Rows from block 7 of a small image classifier, named by matrix and row number. Rows with one number within an expert belong to one neuron, the router's apart. Each number is 500 + 40 x the weight over its row's rms, rounded and kept within 0 to 999. All counts start at 0. Numbers have three digits each.
After each expert's rows are labels from the 100 images, of 14848, where the router gives the expert most weight on average: "strongest on" is what is common among them. Only what is clearly more common there than usual is listed. The data: stained colorectal tissue patches (NCT-CRC-HE-100K). In brackets: how many of the 100, against the usual share in percent.
# router: router (model.blocks.7.mlp.router.weight, 8x128, trained with AdamW), inputs 0-63
# up: expert up (model.blocks.7.mlp.up, 8x128x128), inputs 0-63
# down: expert down (model.blocks.7.mlp.down, 8x128x128, transposed), outputs 0-63

# expert 3
router.3:514477541437503473561507577575520459505533461537526511453518531524433462467527545514553495556430505511560414552433495521554560446506568450440474521561535469514530511502483496434422436507553479
up.27:495541495461466420444495475530505409509494504499496477487568418530481436525538456488475513548478520543552477558428452532524460496530498576498515473484443462410455494513529444543519468500473523
down.27:508456436594490493533495466520504551572466497437462485506541528483520456548445553545525547487519525516494527515480425416472460481499485392479538488587571490515479514451457486512501523534542481
up.28:520546485507495518474467487455574519465511507499465475509526482484571534486488440546465539469567442472490563470532500516482406496499411518579558468433586529499440497495526458479575489485473525
down.28:515538460443481481480523556547489451501492435504549460515425432489548548508523571498570489483430503494463462476479547524471531439531496554535423566553447530527461507467537469512434490489487507
up.29:590506536540501495397520553443503533505487488466452472520488490480469567490469512486497526519559579510477477504473497414495535532492515523495468621526453481507461567481524525464488427560447525
down.29:478483498423573520557512541530510521503501523426469500461544411433499445503463463527489485514533459491545564503461467495551502517480496416514487481492525551521415417459544526523487544420427562
up.30:529530472473512489460476443549518479530434489520501485503535551458498531490520491513423455506500504454486578437497446557504481501457509517520559514575509461503510402503541516476576515577470557
down.30:487513385472499509534485517538531459551567499523450546471469493526528561460522445530494458523468514428503438520542507506433539504500485552478550489420455540496487531508532475521549574512529578
up.31:487548531465429528494437450493485499497459525451493448507550466422471540543460438492572438523476578464585451457497444432547453471513536484537521453443445462510487484500552456509484556483441525
down.31:482494442514553513495534467521448548506509537506516465539447519532520459451503558506481408492519513488528457525434450580496503483524476416466554402537588498507450508486508546478497481527476455
up.32:538559500514501445559518498511471517540433471491554535515479470483487489486504508474517452554473500425461456499481403544503536567499462485478497546537469556468513499466548539506501431490486563
down.32:552474479511521478478493539493505482475503544550519576501429464484517545458489505442515476507449463549571515549452555475488516416571543476492512514488548605521553438553505514548413533492521500
up.33:526505437520496529460454433555471478543497478472520490557556420465492529514512480474536476463545578445518492545557457426498457516422483501515483415453491500467537538498541465451515469487453558
down.33:483480452484498559516540490432506441546508511493450490560447492445553452502561406560464513485475497545519451519429499542498464545544520473475594501554513533606418465530517510519535471501458441
up.34:514524439505518475447466489517518476478486540491472483541536503593457540504479496519460546446429498450450536540508500521512465509522442461536497447530527546459476517439516494542528463481507536
down.34:521505531475469456577529494536462483433468479540488531494504470481451507498524534551431538472496505535495490482511533543517576568544513498414474449544494454454552478616595507530456443509500553
up.35:572497499451515443504514532447465508479429542513417556498495570473537460511530463519515520480509600506503413561527562537491532522574443519521495515567530501482471473449430551540487440498491512
down.35:440429487537443533560455529500526516493531532442514515486505556488488480575465525482546462483469512473537528464481477457468452475513451563512564503467477557475498518495497496409483460516459586
up.36:576524539475485494559522476476537516494539507459491443431514463458465537476465510575460512472581487433435526512433490465544562430467508535521464465521445475539529418450468470437461507459597454
down.36:518513517483550600496533540504453522468517496485495466470531491457533481531535574439448475511494515478526499477532518611478478544481523454484501487589502521472541477533482524462574515509484526
up.37:472476448489532476491460476427482530497461522448459505514545554540528510498486549478508526522539491498374548482465594531515483487535458477505476501454502427476500546480468444482528458514403567
down.37:516591478497573504450529441463512521498371478462463448511447428538546519484432504450479474520523512488512451502472509443483565523444493519496499537600471481492464529483422428529566464526498538
up.38:421464441564506520524433521459487445452546532550478553528452554519520532453483471547530479456515521428449495535431465415481457456607573443548515467497539537523494514461493494492438473449517471
down.38:543538579437450475557458464525439477541492430479474529475527522453443512522471449485478513461400515493483533516440529470579513474542444511509490519552570450521498494461489540575456480507471522
up.39:514471469485432515481520476464485486513518544499463540501481472485499504525513529551459515442405466488449557524515491462514516550492473569510443543540437549555540537507487459550511501481562491
down.39:496561529511472474552426534442493538558505526567476506568499500497507457461527462531462441478544471522471489520498494539444465473500509556432573471511464439463467555479469504534464484486497529
strongest on: tissue: mucus (92 vs 9)

# expert 1
router.1:475520524488484498544534471517498547448529449519583469500450479530419473478528495540567508486478494513569530446497528487544510527559475545482510438483440472516468484518524525511563510499492476
up.27:485508452524567464562567448473502489524377474476534507548455448506505484451544481543484476512524500538506506526536501510457443533459435496577530430450527488466526461550532532535499519442523531
down.27:501531485561472524504507541516556519502545511529505513570420627534469413504595516453545518532480444482528489518469534482547462485408510454485443552538491485503456461431495500509493522495526506
up.28:483482522492510458481465451439466483487463512499511486522529454562552518525496451509584434440474541508556517538474440483544485533466479562522536494496500471500457531557537486516556515446503539
down.28:458426488545507455517521554491563506544428465550481514560515524409458442483483554459432530494565549504452521516508532480475484476512580486455556499467467513518502489490494499454501528498547512
up.29:432494533551460553485441561535457459495476478538482512527499450594578467513454470483553547439571490521532503516517473476481503514494488482439532523468525537425550553460501469506468529537463470
down.29:465477464522502524506497534497495514485581393512596560469492514399463559483522524503501507477453492520519591486541487586505444494489504494457518525560536519479537516410465472512505441498509542
up.30:455581438534489528510551439504510472558586514437500511543524531514489507585487524467520467482525532556480506529484515475494485588509488478509488440455489486460426519522481565464463510531481549
down.30:484513508510514490487511517526451433418512467492465510438439466475501518460592462527458500535479463524523589471484453567530525463427518480447490471511496530521496497571472591463508484477495551
up.31:472481517589494534536530472503504538487563514448543501482437490482517574572510522498549527559469418546537510543484472545465538537523444517473471552539534493498494557487508476537517526432477472
down.31:445516520441484555464473460527428475540497494545551458543487451542419525476469499527503519498461485485482416498508505552513534486466528504446508457571490536572458499550476451473465490502434507
up.32:505491495487558465519553564532487489479494489476514507460478529436506538462538561526491504576507434465533467469524499558442487569524500526550529535580543441495430541529506525499509535457497466
down.32:542486569542498518523471536508527433455452484475561432567527487450455499464539501494505551481508524507488505510411465458397504495524524437492485501505535497505505440563479521489506529539516485
up.33:525460472556479441536540483520515502451523480433560509482508491509477511465534517478558513522510463483549541501566499449560434520491469518523488489536413501495469482550481421527495473490527507
down.33:425472530520433544519462487481453488544529474496483489550477575552395464523467531518491455521552467517455470562524541596550579475488469590478488491480515518513476476474505493468451533547477499
up.34:523472482535493450488409392528442535493512501576492528474550499460548497503520453503480475507559460546487549503451560504534438504479526571501549552513475545480576515483422434469529431596510536
down.34:546449461487549432505461538543422509507487545452525467458499531513443536447551467570471590601521445475531524529480480513539477488513489467446577421466524459497508464488474513533442547537466468
up.35:450531571518554497512459497544538521492463466569546473518559517467589489444526474451544483475506522526488468488447481455462500474519454428502540524428540503510433576499453494433406559554459459
down.35:486497565484499534461483466436494490480536481427556535503523531464469565469565423470452553554504470549518503458537470485486462483442545478440511457490533450472537536485489499453460523521418538
up.36:549543538406450501440527492451518476510406478512444584502530502454546433575560419549464572531494548457523465519496540565460511550440526470535493581477512553474511479490427528492549514492511445
down.36:460529464500473479583462560505465540472580573589507444568558455538489515499530540543487513436470500470442465457480507487506513486521459476489458522579493422479442435522523471586459500469513470
up.37:483434473506487516542489576523430439504481452493544569502545503470544463467502472461522557500525521465562511505545487438456492585563468480459534445523515495433461509534431521470481584484466500
down.37:467477447476499513505448463546448486488570425533484527512554517503455524521548467521466522518445547583522521519450457487457567464541484495506571554545522478479539488450530483492492409543477557
up.38:512537503508496424500538535460508528516530485525503453614504484557462522493528479537508486504521479483540538499484429508511439570472510417447494474462448446511462478546487535451547556547488463
down.38:507464489530529552525505514455484472505444449506450514441438528480538472493477479489426490519538529490512468458488540494516516506493457512500491514502455549471494510497597521571462503490467515
up.39:521518456460494505495501490525465543473514543463519452597467461469450469406463518500443546510435490436486483407491461559506495527462521527508497494462525555485552517500440490449526459549489465
down.39:433550486550438480530520591497539451524462495519519482483541498510539541403474488460538427482436512550471518517517503444521479547531534480509467473514498562521534455532545529489563477475541548
strongest on: tissue: tumour epithelium (100 vs 14.9)

# expert 2
router.2:503479573562500513474456571526490474451514505527528500481463509521487563551499552499528486553529456501456582486557524419472465541438505490478424586452494452521486474499494491449568487537474509
up.27:456500499509474551442467575554478505513538484544449539477504472455554506539528538516545511496509468498484452461472504518543528518535497528539504529438554438562514564476459519492462525548592485
down.27:458458556500486512518471482446569486477487501489551465461414488511524529506458473506461511549553434562483525467505486434647576446445500516478502475511490540540499480528519498552512546443492505
up.28:514469529501560459466534501496460548543491491473454514493425546495527553453464548443569527510562588464541464483516484460534514462495518552453521497519562509532586565522514489450420528525503506
down.28:465544456510469461498535485470477448450498475478539534487488496552463598507484519560488508485510492466511510468421434534518462483510557449469547559588538476497490514476430540527567473475543464
up.29:484553512528543519469482555500486516492497482508473450502505519454526550440542508502503538554510486509469548531464488451497522462477503535556519438550492440462509500525448455517543531539464509
down.29:519542472493570571496524461549513505488513561514539517503571551476533449450452549477513439486544537545471524495459482482554458449519535444586499452545457511534529442476567567464546560489500527
up.30:545490474500457513487523488487486463526525473474519459448538502521560460466533425490485524494460571495503450502475460633519536528541479494480494465507565507531539507495508427560532453433551520
down.30:513448572432576479536488526532553577508525472498505459495539517584558495454512523494531560543496528461486436568499515454560523540480529506477466512493449485551457468448503461561547515518514449
up.31:447576563513440466480602458512507512519489460440539471447542502534509516489577485484525510565440403527519506493568508541584463462514428529597490465489486498548466485540511550548426499562481504
down.31:543452530504458476479513420523476524516473348500486456546449474539519525522497498533521464533466473544478497579578496513515483509485511446520465492538522534528469538513549523549510485536519448
up.32:508524454472607464508459520505568522466542492400454475530459473486481496516567513561526479545565488512523495497493536500553522450513568505509496419519523499478521452507529524502466494497573539
down.32:448473535488473482487556498491548548459521457480532585522440556542525461455487504487480512489488416526476441530451556472428495539453501514456508541486463446511430526488482426532503430556454471
up.33:506510480580449481541479521490514529550453483510524549466494480550546493512478496430440510464528484473548512543517477494465514505408496511438482540460551516508511477538534504515499463480459428
down.33:456505483512449473501463456524430500547605527422448579582474459486482479543547470503500499469522490499450510530509471497501472529461497534465472413391478568468520506541588537501532469445457540
up.34:463532526504487516468508540520450479498475488552545433455520505541436550480466484513513462536480501449480438523489501485487479457499492490492553463586532518490427518546451561418398476479553520
down.34:521486425505512564513490517438516517454537506465532491443474426454454484498471498494448508532458437512483507510547506561418453560509489466516438524520530532463488436453453448518558514499504476
up.35:554419504494431525474536454508467496493426564464457565490508536489556442490546505474466527570435514441467467544477565527498524489536544550493507533499556448470483538492519473552429489537549495
down.35:524457422478596483412479501531559570489538497554512446505513499507530520471484481508572445438494557542481464476532512453582464467410494512509530457456505574525533522547485532423515439436464536
up.36:558526444589534508530455503518452536410435553494545506522405463485475551441569474474512536494530586472475477531501501497470447480556471488558423414474478498459475489522492477534507496440491508
down.36:445461537423457583501546445439486539487507440473475493531453478636478538530510487493470570509513570592543489501497528524498502502578533452506502509498549524500529477457539540504439508533501477
up.37:485493413488522516489475506524492467501446474458544541576457493487516549504483490542518493556602470517539424433514479501565483456536590548468482484523541594477540527515486557487510502451493501
down.37:479532499495455470532498530463545514449484498464587551523445579509505417439442529469538473446482489533469500489492549441421546544536468480481483496478535505497441529456534528553459482527502416
up.38:519460482529396467504517462445445500546506504492545539492424482547521518459456441533511548475543437492523473504568450474412515501476417465489581537486508526544478527473523507516501450566532536
down.38:561479479523500538491512473546491560470466425454518529537443490440523538495557516524577492533431520504571520483504491430494489580424503440500473509491535554543513552508553491456430512566495511
up.39:536476488472518540459434514466491499523459444530469473497523553510514504565500478520453447424424501535512462478422408500499523482475442522463579467510438453495489509459565437489526495570520518
down.39:415499548500528495499504456563483472524471514479544394565550522540525520463500464490441554469492530484489524484481455536522538448479492465541585447450499423521586530544457479482469459549498517
strongest on: tissue: cancer-associated stroma (63 vs 10.7)

# expert 7
router.7:394487454520473520512426516526481552537491457547487508585551536446488508570489432540484496457452470467478521442422488527549508542511467409522518526547466483525524510478536424435550528567446528
up.27:588565487519489484471504482486480467525516506497436564534482532551460499554569442523541514443533578457548478546503434534446482542521513473519494471497485581491519402523537510539549493500497447
down.27:464492534529486506494433495496452506572508560443524540525484466565480481468523452453507532448516496452490541509503544494462573530468528514525483439463529473431524464488522454502485496496445493
up.28:456553564533480519461550485521443493488444386491460495529471558489499491546502534517535506509464492494481465545523531541508502439481499525497492524483492523491554517448535516491480540525512450
down.28:602563514523517494479545538535535454551533520495469483421473462508420527519512472424541515520491441517514460474480565486454583513462509492472424499500434516511493538490554469459504506511509465
up.29:520559495527484521460476495466520491470467431562431603468572545509479540557514473415486487474475519468444555524521502492513467454450567503512469450482501465517504449493526523526506492455497474
down.29:534499465526486548520540552490483466636524490463510554492524548523424461476527557534527487520510465494515507476472455408540516509483458459542458472525462440475569509405479491577472460449521486
up.30:489519526491502509518477449432494454493479441555487467481493514446510450468488528524488541557570524511502475499506537429445524526483486491468494497484545463492493502482478521594580460438408506
down.30:471495509428519517504506508445429472497497506478554465550526476515467433455485498469497500486443555532456499551499469471484516560467547532565542490472543450558518467463548451573486451487555516
up.31:446526490525520518400549425487510512522474496463483463454483494528516469548489507531469584584542547512547467485540432502550490556522412511508486466520490506525547429501495556496502530449523605
down.31:503517508462540570465504540511454497513547513504503485510472522464536516522580469537579460490440467459476466511507519468455541442511517574486489488518508536478500466540437515460458525478468547
up.32:414449529526550494528499462496484539485492474491540560464548464456520480549491499501466563534485509530490475493420509482500548477420569518524525502577561500450525482448466427454519453450508481
down.32:537535468539490387447485466488495472524455523487497476499519472495478536466529509507503526499413525480486485466449445441480406456497428514435463513561562422564451546540435424462428546515478526
up.33:530494440464468459430524536484451498515572531520538504527512522475525523458480466540427474405511564508478553504564503466491554549483498449508488439517447578470448494527488522475469600494491500
down.33:478471451525450498487520560475582460483542437529652495509495497486508488474543472512476523464450490437552517459487502509504512423587469506506501513434465473519500509532505539492579537447513520
up.34:455504541461485492529544499492536533479495564452480592389533508434502519521564539539470518537478451497510532486538487500551543470510509561388524437548528493497463478530530494420443516440531444
down.34:478504491438554399514512472549559449553523480519537451499501558543593506514471454471494503504469504559524479527459495452549497513469492442542437531537549502507447555479535465510506504418534477
up.35:465434384541582478406519486498502398482453584476507577468538559525464469542485448527475461493516536521569536505506452530576517520459499522489508545503520487453474494518503547597543509520503482
down.35:573440513505429480535594484476471524411467513412496452458483514376515534560510531489542507531481446497489491533548542509456525469504514481490493490501526538550528477498464450507479490420505520
up.36:433516518442543494453482412528458437483485449423531572444569474564497467467552463495486532563464542495457494456408446515535532464486510470485509468534504563464489523567513522421439523507478406
down.36:472532535469475458521506500532559494556440479459455541462555589448492547438465496566497533520538521473514484478520501501528513473529403399504486522563423478577523507496553491499548459487517517
up.37:571546429509475523546501534538489540434549465472488473513416516546469566493552550503498527521406502501491475544528522515517493517512558551490476527487531523516499490471549518450462527579516479
down.37:392493554551429511409536493477579569515499452536443530505465461498527495447538523540423451519502473443488500458499477491483509488491470491503483562494489489529470553553484481465487597536554538
up.38:500488470535499456469559425534550487428478502532455554500506530470459554463511548511538543515483500574500489505428558492495548524444507482560383510428499459480527474462536585493479432458444437
down.38:499578513425512534512500476514486547546503508514508519537458454464433572513508393539549443546528477460514530485519525494484475526502504544476521436535515545499536520462573562500509497465511457
up.39:504430514490565463489503513471449476517469480491517455457526468472525483495513477591485584471428523513542511505461441523537475471471404541475508506443489530519467494563500520562557474429512538
down.39:500468402522508585534500534495488466475522473469554448513567556421503530472499471446530555580553544485475541487485445461595543510587464547466493467506489465568479460452503509445518487441490512
strongest on: tissue: normal colon mucosa (52 vs 8.8)

# expert 4
router.4:521419429515538507450525462401459476528525493433462527458572469507555531466408548460505462458507551448501473431541531454500441555544499534518513521484491473445511484522488492548521474449531538
up.5:479512564517444385497510483457496556480509466491519530481522458561530490520487483547527487483620479528548505497501533487506514485466427515503403535495526440466449478508494474436564496508417495
down.5:468451490533460514451522519494451514463484476502460525466479470491467476535409531551585438517572502495525423519510505576487447534493587464571499508525488512458449468551507555513472505444458464
up.6:457481438429459557491463499481544460497539441491522471494501460520429548549530572500529485480476450548512530492495510500438561569456535476512441523477481492462570536498501410504523504506504518
down.6:472488520426509529571491538568484443481503461445507502517522492515507501472459521496500439493456559519444505463497545514487489511548521396494451470538523414444493537475505572523490538439503483
up.7:460550422607509516521471540472525537519487514483492496472515477519577505549532473471459537495507405505516556474504438461555558504550449565479522509530499507502465550508524493528574511530525465
down.7:575499498451522544508540521464510466443497482495508492467459476512492469518478512505486619539441482530517461469552465453470449480456460468546488504441434545495517510452547528573501535526513408
up.8:510482462566532566479515461506468525488450539500468519561475524507472518449496489459435497449424496459424505464506470421529516555420488508533499529522509512534517557536512544525473611389499468
down.8:531571470570543549515471391547490547512458468492536482566535492485451511477491586458474520489532504506486588504557432498591460536557485494455527497443501464411480409451553528526513526377460498
up.9:568438523497511501489475495513476481438545453462463499525462568545445451432423486549465497501599507474491500460503503520502516499483537467509438543471524513490527521493533527455445482509457494
down.9:456535484424496506520479554495504438496541506454454469506437520513512435544509443527416525465478526507472445515453542510536460483468463497440451483462593475474410455507496498466526535508534477
up.10:473563487484526486558468535512545537451441484543485468500469474546523456429550473505499482499516522497477509481471496561474509478400552585520565464471519518490495482557440484417486512625454507
down.10:479485547473468449451536511421561482486440494511445470485428549508506559546450513469458522485517456483470485489547505416549481542524520502423436482472486547570460528486538520531580549432417533
up.11:518492491461514533445546559455498570570575455559486470489519611516511475432514467449548476514511450554589456514552466504486453445502485543503499438451524553498457556513505539562471543512519534
down.11:534506545586470467481479496490465479487435423581546498504562467462486489496520515551568491484556468591528479501493476599490525481515475458507461478480509512487501517510535554473494492482514438
up.12:570563467451557533520407482530462416539487524466495535522561547484493437501413478481555538533505536466487555513496506513552561454519500450492546485544465490512495458491575458542475489448471502
down.12:500463510506445461487551589522474502485598505463436459487489547514569477421487472478482562510494487412463500449490509437520558525513532447481461461555489520460517551476520470480512468484410460
up.13:582440509447523397467592473491485505538497404535482469551537576428550522443522437531548487528478473531528506522484534511470498527548485477494390515585515493492486482545447503478442469489517494
down.13:501431513486454529533502529498476527455505512513477520508480465492447482508529555564489497532516431506485489545486557535588493451454447528540506494450493471546450539497534530494523497470415495
up.14:530488541464546494492479525490555515487494472526490479438543452537521482531502516464568480490495457571512466515486482508430466454528544532472405486510560479523520572421389537473455479457577460
down.14:505409456451543473448420540560519521535566443473514560544461533506502545562568526565502509490453532434458496465496448421541509487539542470503499556533502486477506600438498417532515482475483535
up.15:527466525425494539466505508528416408450508500497448507513498549491542532522523471520516488519514427552497476531472507488570533498481521478559559483494495493546492489529575567495485503488475438
down.15:493550489517508492531523482507520486486527494485476447548484507446542542492497478518531549593419525487452524542529562449525536500533475451433455465513497478516531504455477503499511519497502491
up.16:560512499478501493611539464556541539500462579477590473504544501490500561486467456493503490508566514489522504469534505540569456451584528531506507426502566495499529503471439498479498491563442474
down.16:457528537525518504494478491559474468449471443504452463454560500514476516505493428514550564500478507484500518538463480528576537549450489546531514575535514560551402541513543509486526488508472496
up.17:534526506571522558542474486557468497455567482505525500506442550546464472495485487563581437472548502518545538452537575600547481502486485432466512549475565497467420493467518563507471533483488493
down.17:465512471435489555455525473514469435457474520489474501467480512554519460498627532472549519445528523465506505581534500491482466498537491497541566466456500480581570483497497482529500584523514518
strongest on: tissue: smooth muscle (95 vs 13.3)

# expert 0
router.0:490596511494536475457500465529492512578542464428478557546472455484485530581516512445472516507469523522458477559515448497472512462512484464536545443513472475455521508519579509543514508486453475
up.5:530468517515513551469520466427539464438416561534465474500557518455477539547486539485535504504539521558522496469526512508503516457539524487514469444547529522481501555589605531480494526547434463
down.5:536555511417566498557416479517492476514564467591545600539533597511512549504452459550596470529490571535485463499496488519512503466554515465520515475434504553488505477492478528454472525411460467
up.6:463509451499524437502478474495573514477463462462528487483473476493465477499478437509563477432529536577535555474484520537455453489440477483497407537496507488568508520541567554502478502477475598
down.6:505447555508517473474499486468486449483528517516518553552494540452423514530523474519512484418459492508483492480399470483523547492494452391421529469509477448522437538430460533431425517529476501
up.7:475505436576468515458472475505544492468504586498478487563502454514403491543493533464449477543551460480460456461526541488462506565522507480599519420509489467463525448487437398475496542491466468
down.7:467511522517474586480530462522438511513465480427468502490564522478490503456475490514512531462490499530472598511510400453564477404451531570565478411503447526517457504507432526550469427481527511
up.8:449522548509466467511549394450486454516557516499565577527499486450440603522532557462436531472495544528471502515495495474454465491511508497540457499521514408489540452517538489496547476478525551
down.8:467506482551535541515523523472470482506447465474484485529499486570520405476469427518557440528449497540517507547511577534517490450476476514523483401500540574478446444482479512501465571517450461
up.9:423450534603457480504505543563587481469485580522518477469539516415453476501465607475456504477537491508502461488505511570506521581548530486484534578521483505458457501502463427501503513511458552
down.9:539501525512539496499507569540439545464462512488469504534588463566508559519454461502503609550475490484496476513467497454548507512472534455552551439501442443554524555452485510475493446424551523
up.10:509498488494518551561503479505464480507501567524545438491539575497507503471553426478503568542575504506497477496466482506492504453502479496444489493402497447531611496477462464490551508545569493
down.10:409513501502409473546481528492474541518475498526508567515487486501480524459447530511490474420554441489447517423475488501510421543526470485514491504459457556515499535534546449529472587490596532
up.11:493477525498417434504450462505480442514515457475443521483513573530505509571482504547479426494501447532511483570471452480454459517509489584458510576485483537486518493545498494543489452543536471
down.11:441556537498561497485472492475567564491559605525544559534524414506476437523482502491564458439500528503523531485512482416512526554500550460489577457508470429503550513496506553458524464518479485
up.12:520499532535462534450573591474461566481514503519496490527511439515491517519492474467520444476462535497539553470473456554429518543478482508517504528487446508514520518444528462485487461439550538
down.12:525444466482474481465456487458485532495511523489481540487477468474450510501565544512499578458535415501455522437546494543448505473521539433509486527528521474460362516434470508462516483479521434
up.13:480597451487541525427596486484424499512533459472458542447537511496547533527484457465475502499525461505486532477504511482459404504503439494525499455577467436460500494552510515527412534497465476
down.13:541478522492468481598457474517513523525496391453539529488474494543482435456520457439521554547488506498581493552519519516432556533493456509456454504459523501518506524526480528437503484564483566
up.14:474467471465488512567485424456453440441414505474459475538445413510489512441434438530413428506502485565485528521567472499471521487499540475529509560443528506469477490511557482514416520456542509
down.14:513477541552516428530510486436473468482533505536530534502456514435479517387540490542491461438451534481532478474457474512454503512519502538432540483540458489485527477513512512500414532453460512
up.15:549555490572476451541539505523484537518441493508494558533504446584484507553523470417462519517515482542469534495507533434532559507490478433490450523477498530498449534570560508497462531478470619
down.15:548523464468562530524466420476519444538530551471480451525551456478459444496515426496550455476402463432444451533455484536459523505491494510519472518475546543522523401398495548506554440451471474
up.16:567548466449467493576542567549450458510457535549553486470500505525537487439470528455534420535541490491523535498495536505491557504521511541467587507504553476506471478583561473506533493502477448
down.16:488497497500532522566458563464598478492601570514457528513488509473477526475500526487512544517498489455504546502541424518520459557519457479520543489511477525554611611473472501525481484486479555
up.17:539466530496499499473468522566536502479535494542570545493393555410499500462439503488479459548534537506505533496476492476570493534518557517473470613522533457476477525417553502527518427553531506
down.17:416513516542510551532526591436498507483466476542502516528464469564501528548497506547518529452501503468514547517510500449437531545551507526459521480473565523581515479465431473507498501457494542
strongest on: tissue: adipose tissue (100 vs 10.3)

# expert 5
router.5:547461459501467571597575482468478443445451523502455442437507481548455426390513487511470454496540550479487514480538536559488539526509533589500506502453472547444565465547508514576500563492564498
up.5:510521476542519518536475441480509514501407518461442474486528468433452497461515469594534545507506475473501515542498491431526405541482500485560528531455420577524483511575549550469455461496489530
down.5:504524502544518556499488513525456502470444469468536535504583539430509501527462528482442501464521509514470392502499545406481479474459477524475551465493583490579442547493503502531500575474501501
up.6:493499561438434484505463528503538506497509502506507553506573468442506531498529508508490543536440430417506443511489574546488507578462451466544536575522583428561583463463510490436503499551456493
down.6:464584467520555512529500466556546537457474468536496469515446531545533483450549516432445494438518534490500509586448445466471477574549536448510445523508528441490532543536505549479554465517489426
up.7:515490500475507555519509469496422492464545522506572505535546526461642529471473491461467450508548480481457563485499451555502534436452514495444465500591494530546581512475449550539466481497475451
down.7:439501550510526541555528479399477543534503556508498512439569530569518534482489483468499404484599492491482558489454477542527460542473499455482500494501578519484565545485507515552468512506470532
up.8:508529542480462460517502535479569505544497466539462469495509460536482482514460498587474598434447457521560443511458540505470463547448447439478522532471462416489532482491540424472496529500529535
down.8:444535534575544487427509540450531585538495456572543545469515513543464562469536513519546470515492469514486533479519433479461541492560420513451466463458529479529455501512469512578443482462464495
up.9:531519556489451482511527560600521553506436540501537500520479476532631555570521521497537418466457497474497479475532489510473566483515478475516516484433432529423427485464462437493470571517539430
down.9:467446581466488505480490561473584479514532522535517492509527485500509433522494463493504572522584532506493428465461564400555547505557499464452468448483461530575533563506540455583456482542484520
up.10:513490377491578486508461488453557556464492501503468454450436441451509501567501531521464493475533535519484533525582508573414476481520502488566488553495540553488432443489514509472440473508559606
down.10:461576484511529607462516512486483517560494562551484496549543557415507529455565517509433475523415451534458489565479502470483564543554437544438502501503517488480485456489425514464500494450459520
up.11:555430497455478449517542511563525480505524475462458462471546446558489482530456540512515501478487457521491496496363520424476458561484516532502530543475466526476561496492553473446465513503518492
down.11:475521519508493507465491485560524507518469496474528575527466479476489603514503447529469510475505550503501513521563522453521563473533523490469464517538489500488417428528521521497439536392479503
up.12:443515490518475526540453477503535418499470492458519494512505498542540445453450470528452512468515473516561539476486530488478543550449486536472570489466505563499580461551521432483550496521432475
down.12:525537556576492559559505460470481484489536470493492572450491480466408556525626532463488460422540516558500522513547539516509466564539509507456444457488566483478502498469437429481490540442524528
up.13:488521536475474586471489546460544489423438559481500501565516524463523500535504496565454586466565537477425473567538542454450423415449508516433532498496504468562461472510512524553520504488490479
down.13:559523434503544461500503470500424425560488505496519491505557428512469493447519513529584469498440510479542426519448482512477444507484471524495579535510522474559526486585481498404455469473449537
up.14:497482487506461463516491472440510437487485516606411574427511512549453516466510531483474453533434505562472439455468498528553454477510541508462524518557551521474519486475495447511516532441563469
down.14:499467479511462522426440565487487500448568473413553436549515483528514453504506510474539523509558526502520538452525484482536463428411556474496481450487481514505472458532479488512471539559553542
up.15:490461537532504465506459463490468479467460516494470508468529541484524436534576464522510493514482503520461478510471530532578517490429488505444442494531492503526513480544462545503542466419553535
down.15:464507415569494535514504541482479532512458456445543499464579487532554494503475465571553525495498574468513476485468499473497530464559486547434487427513446576461501575470463503530545504449465567
up.16:559569473479528471420466470427545428526392496484466504491515485522503478519474465524543550464557511508520492483505455499492492563464456483539504574415478524479521500503480536493360447497437495
down.16:501487527573557529444502455506502492462458575470461496452575546463482514452484468452509489479480527522466512414465606466522490500529519503508521492482521449565469412561502489455533500437471531
up.17:537437523495439515459387552481465581480466500535524466542517479559523425507502430522556581504519527487506491545503572500655549466494509528586540473472494502454535470513509487600578458446546518
down.17:486432460517486440569487475488472481528516495492516508492473491526476509549495520487578481543534482462503446437455510515483487493511449494501458562455536466506440560481532590566449496444411542
strongest on: tissue: debris (70 vs 11.1)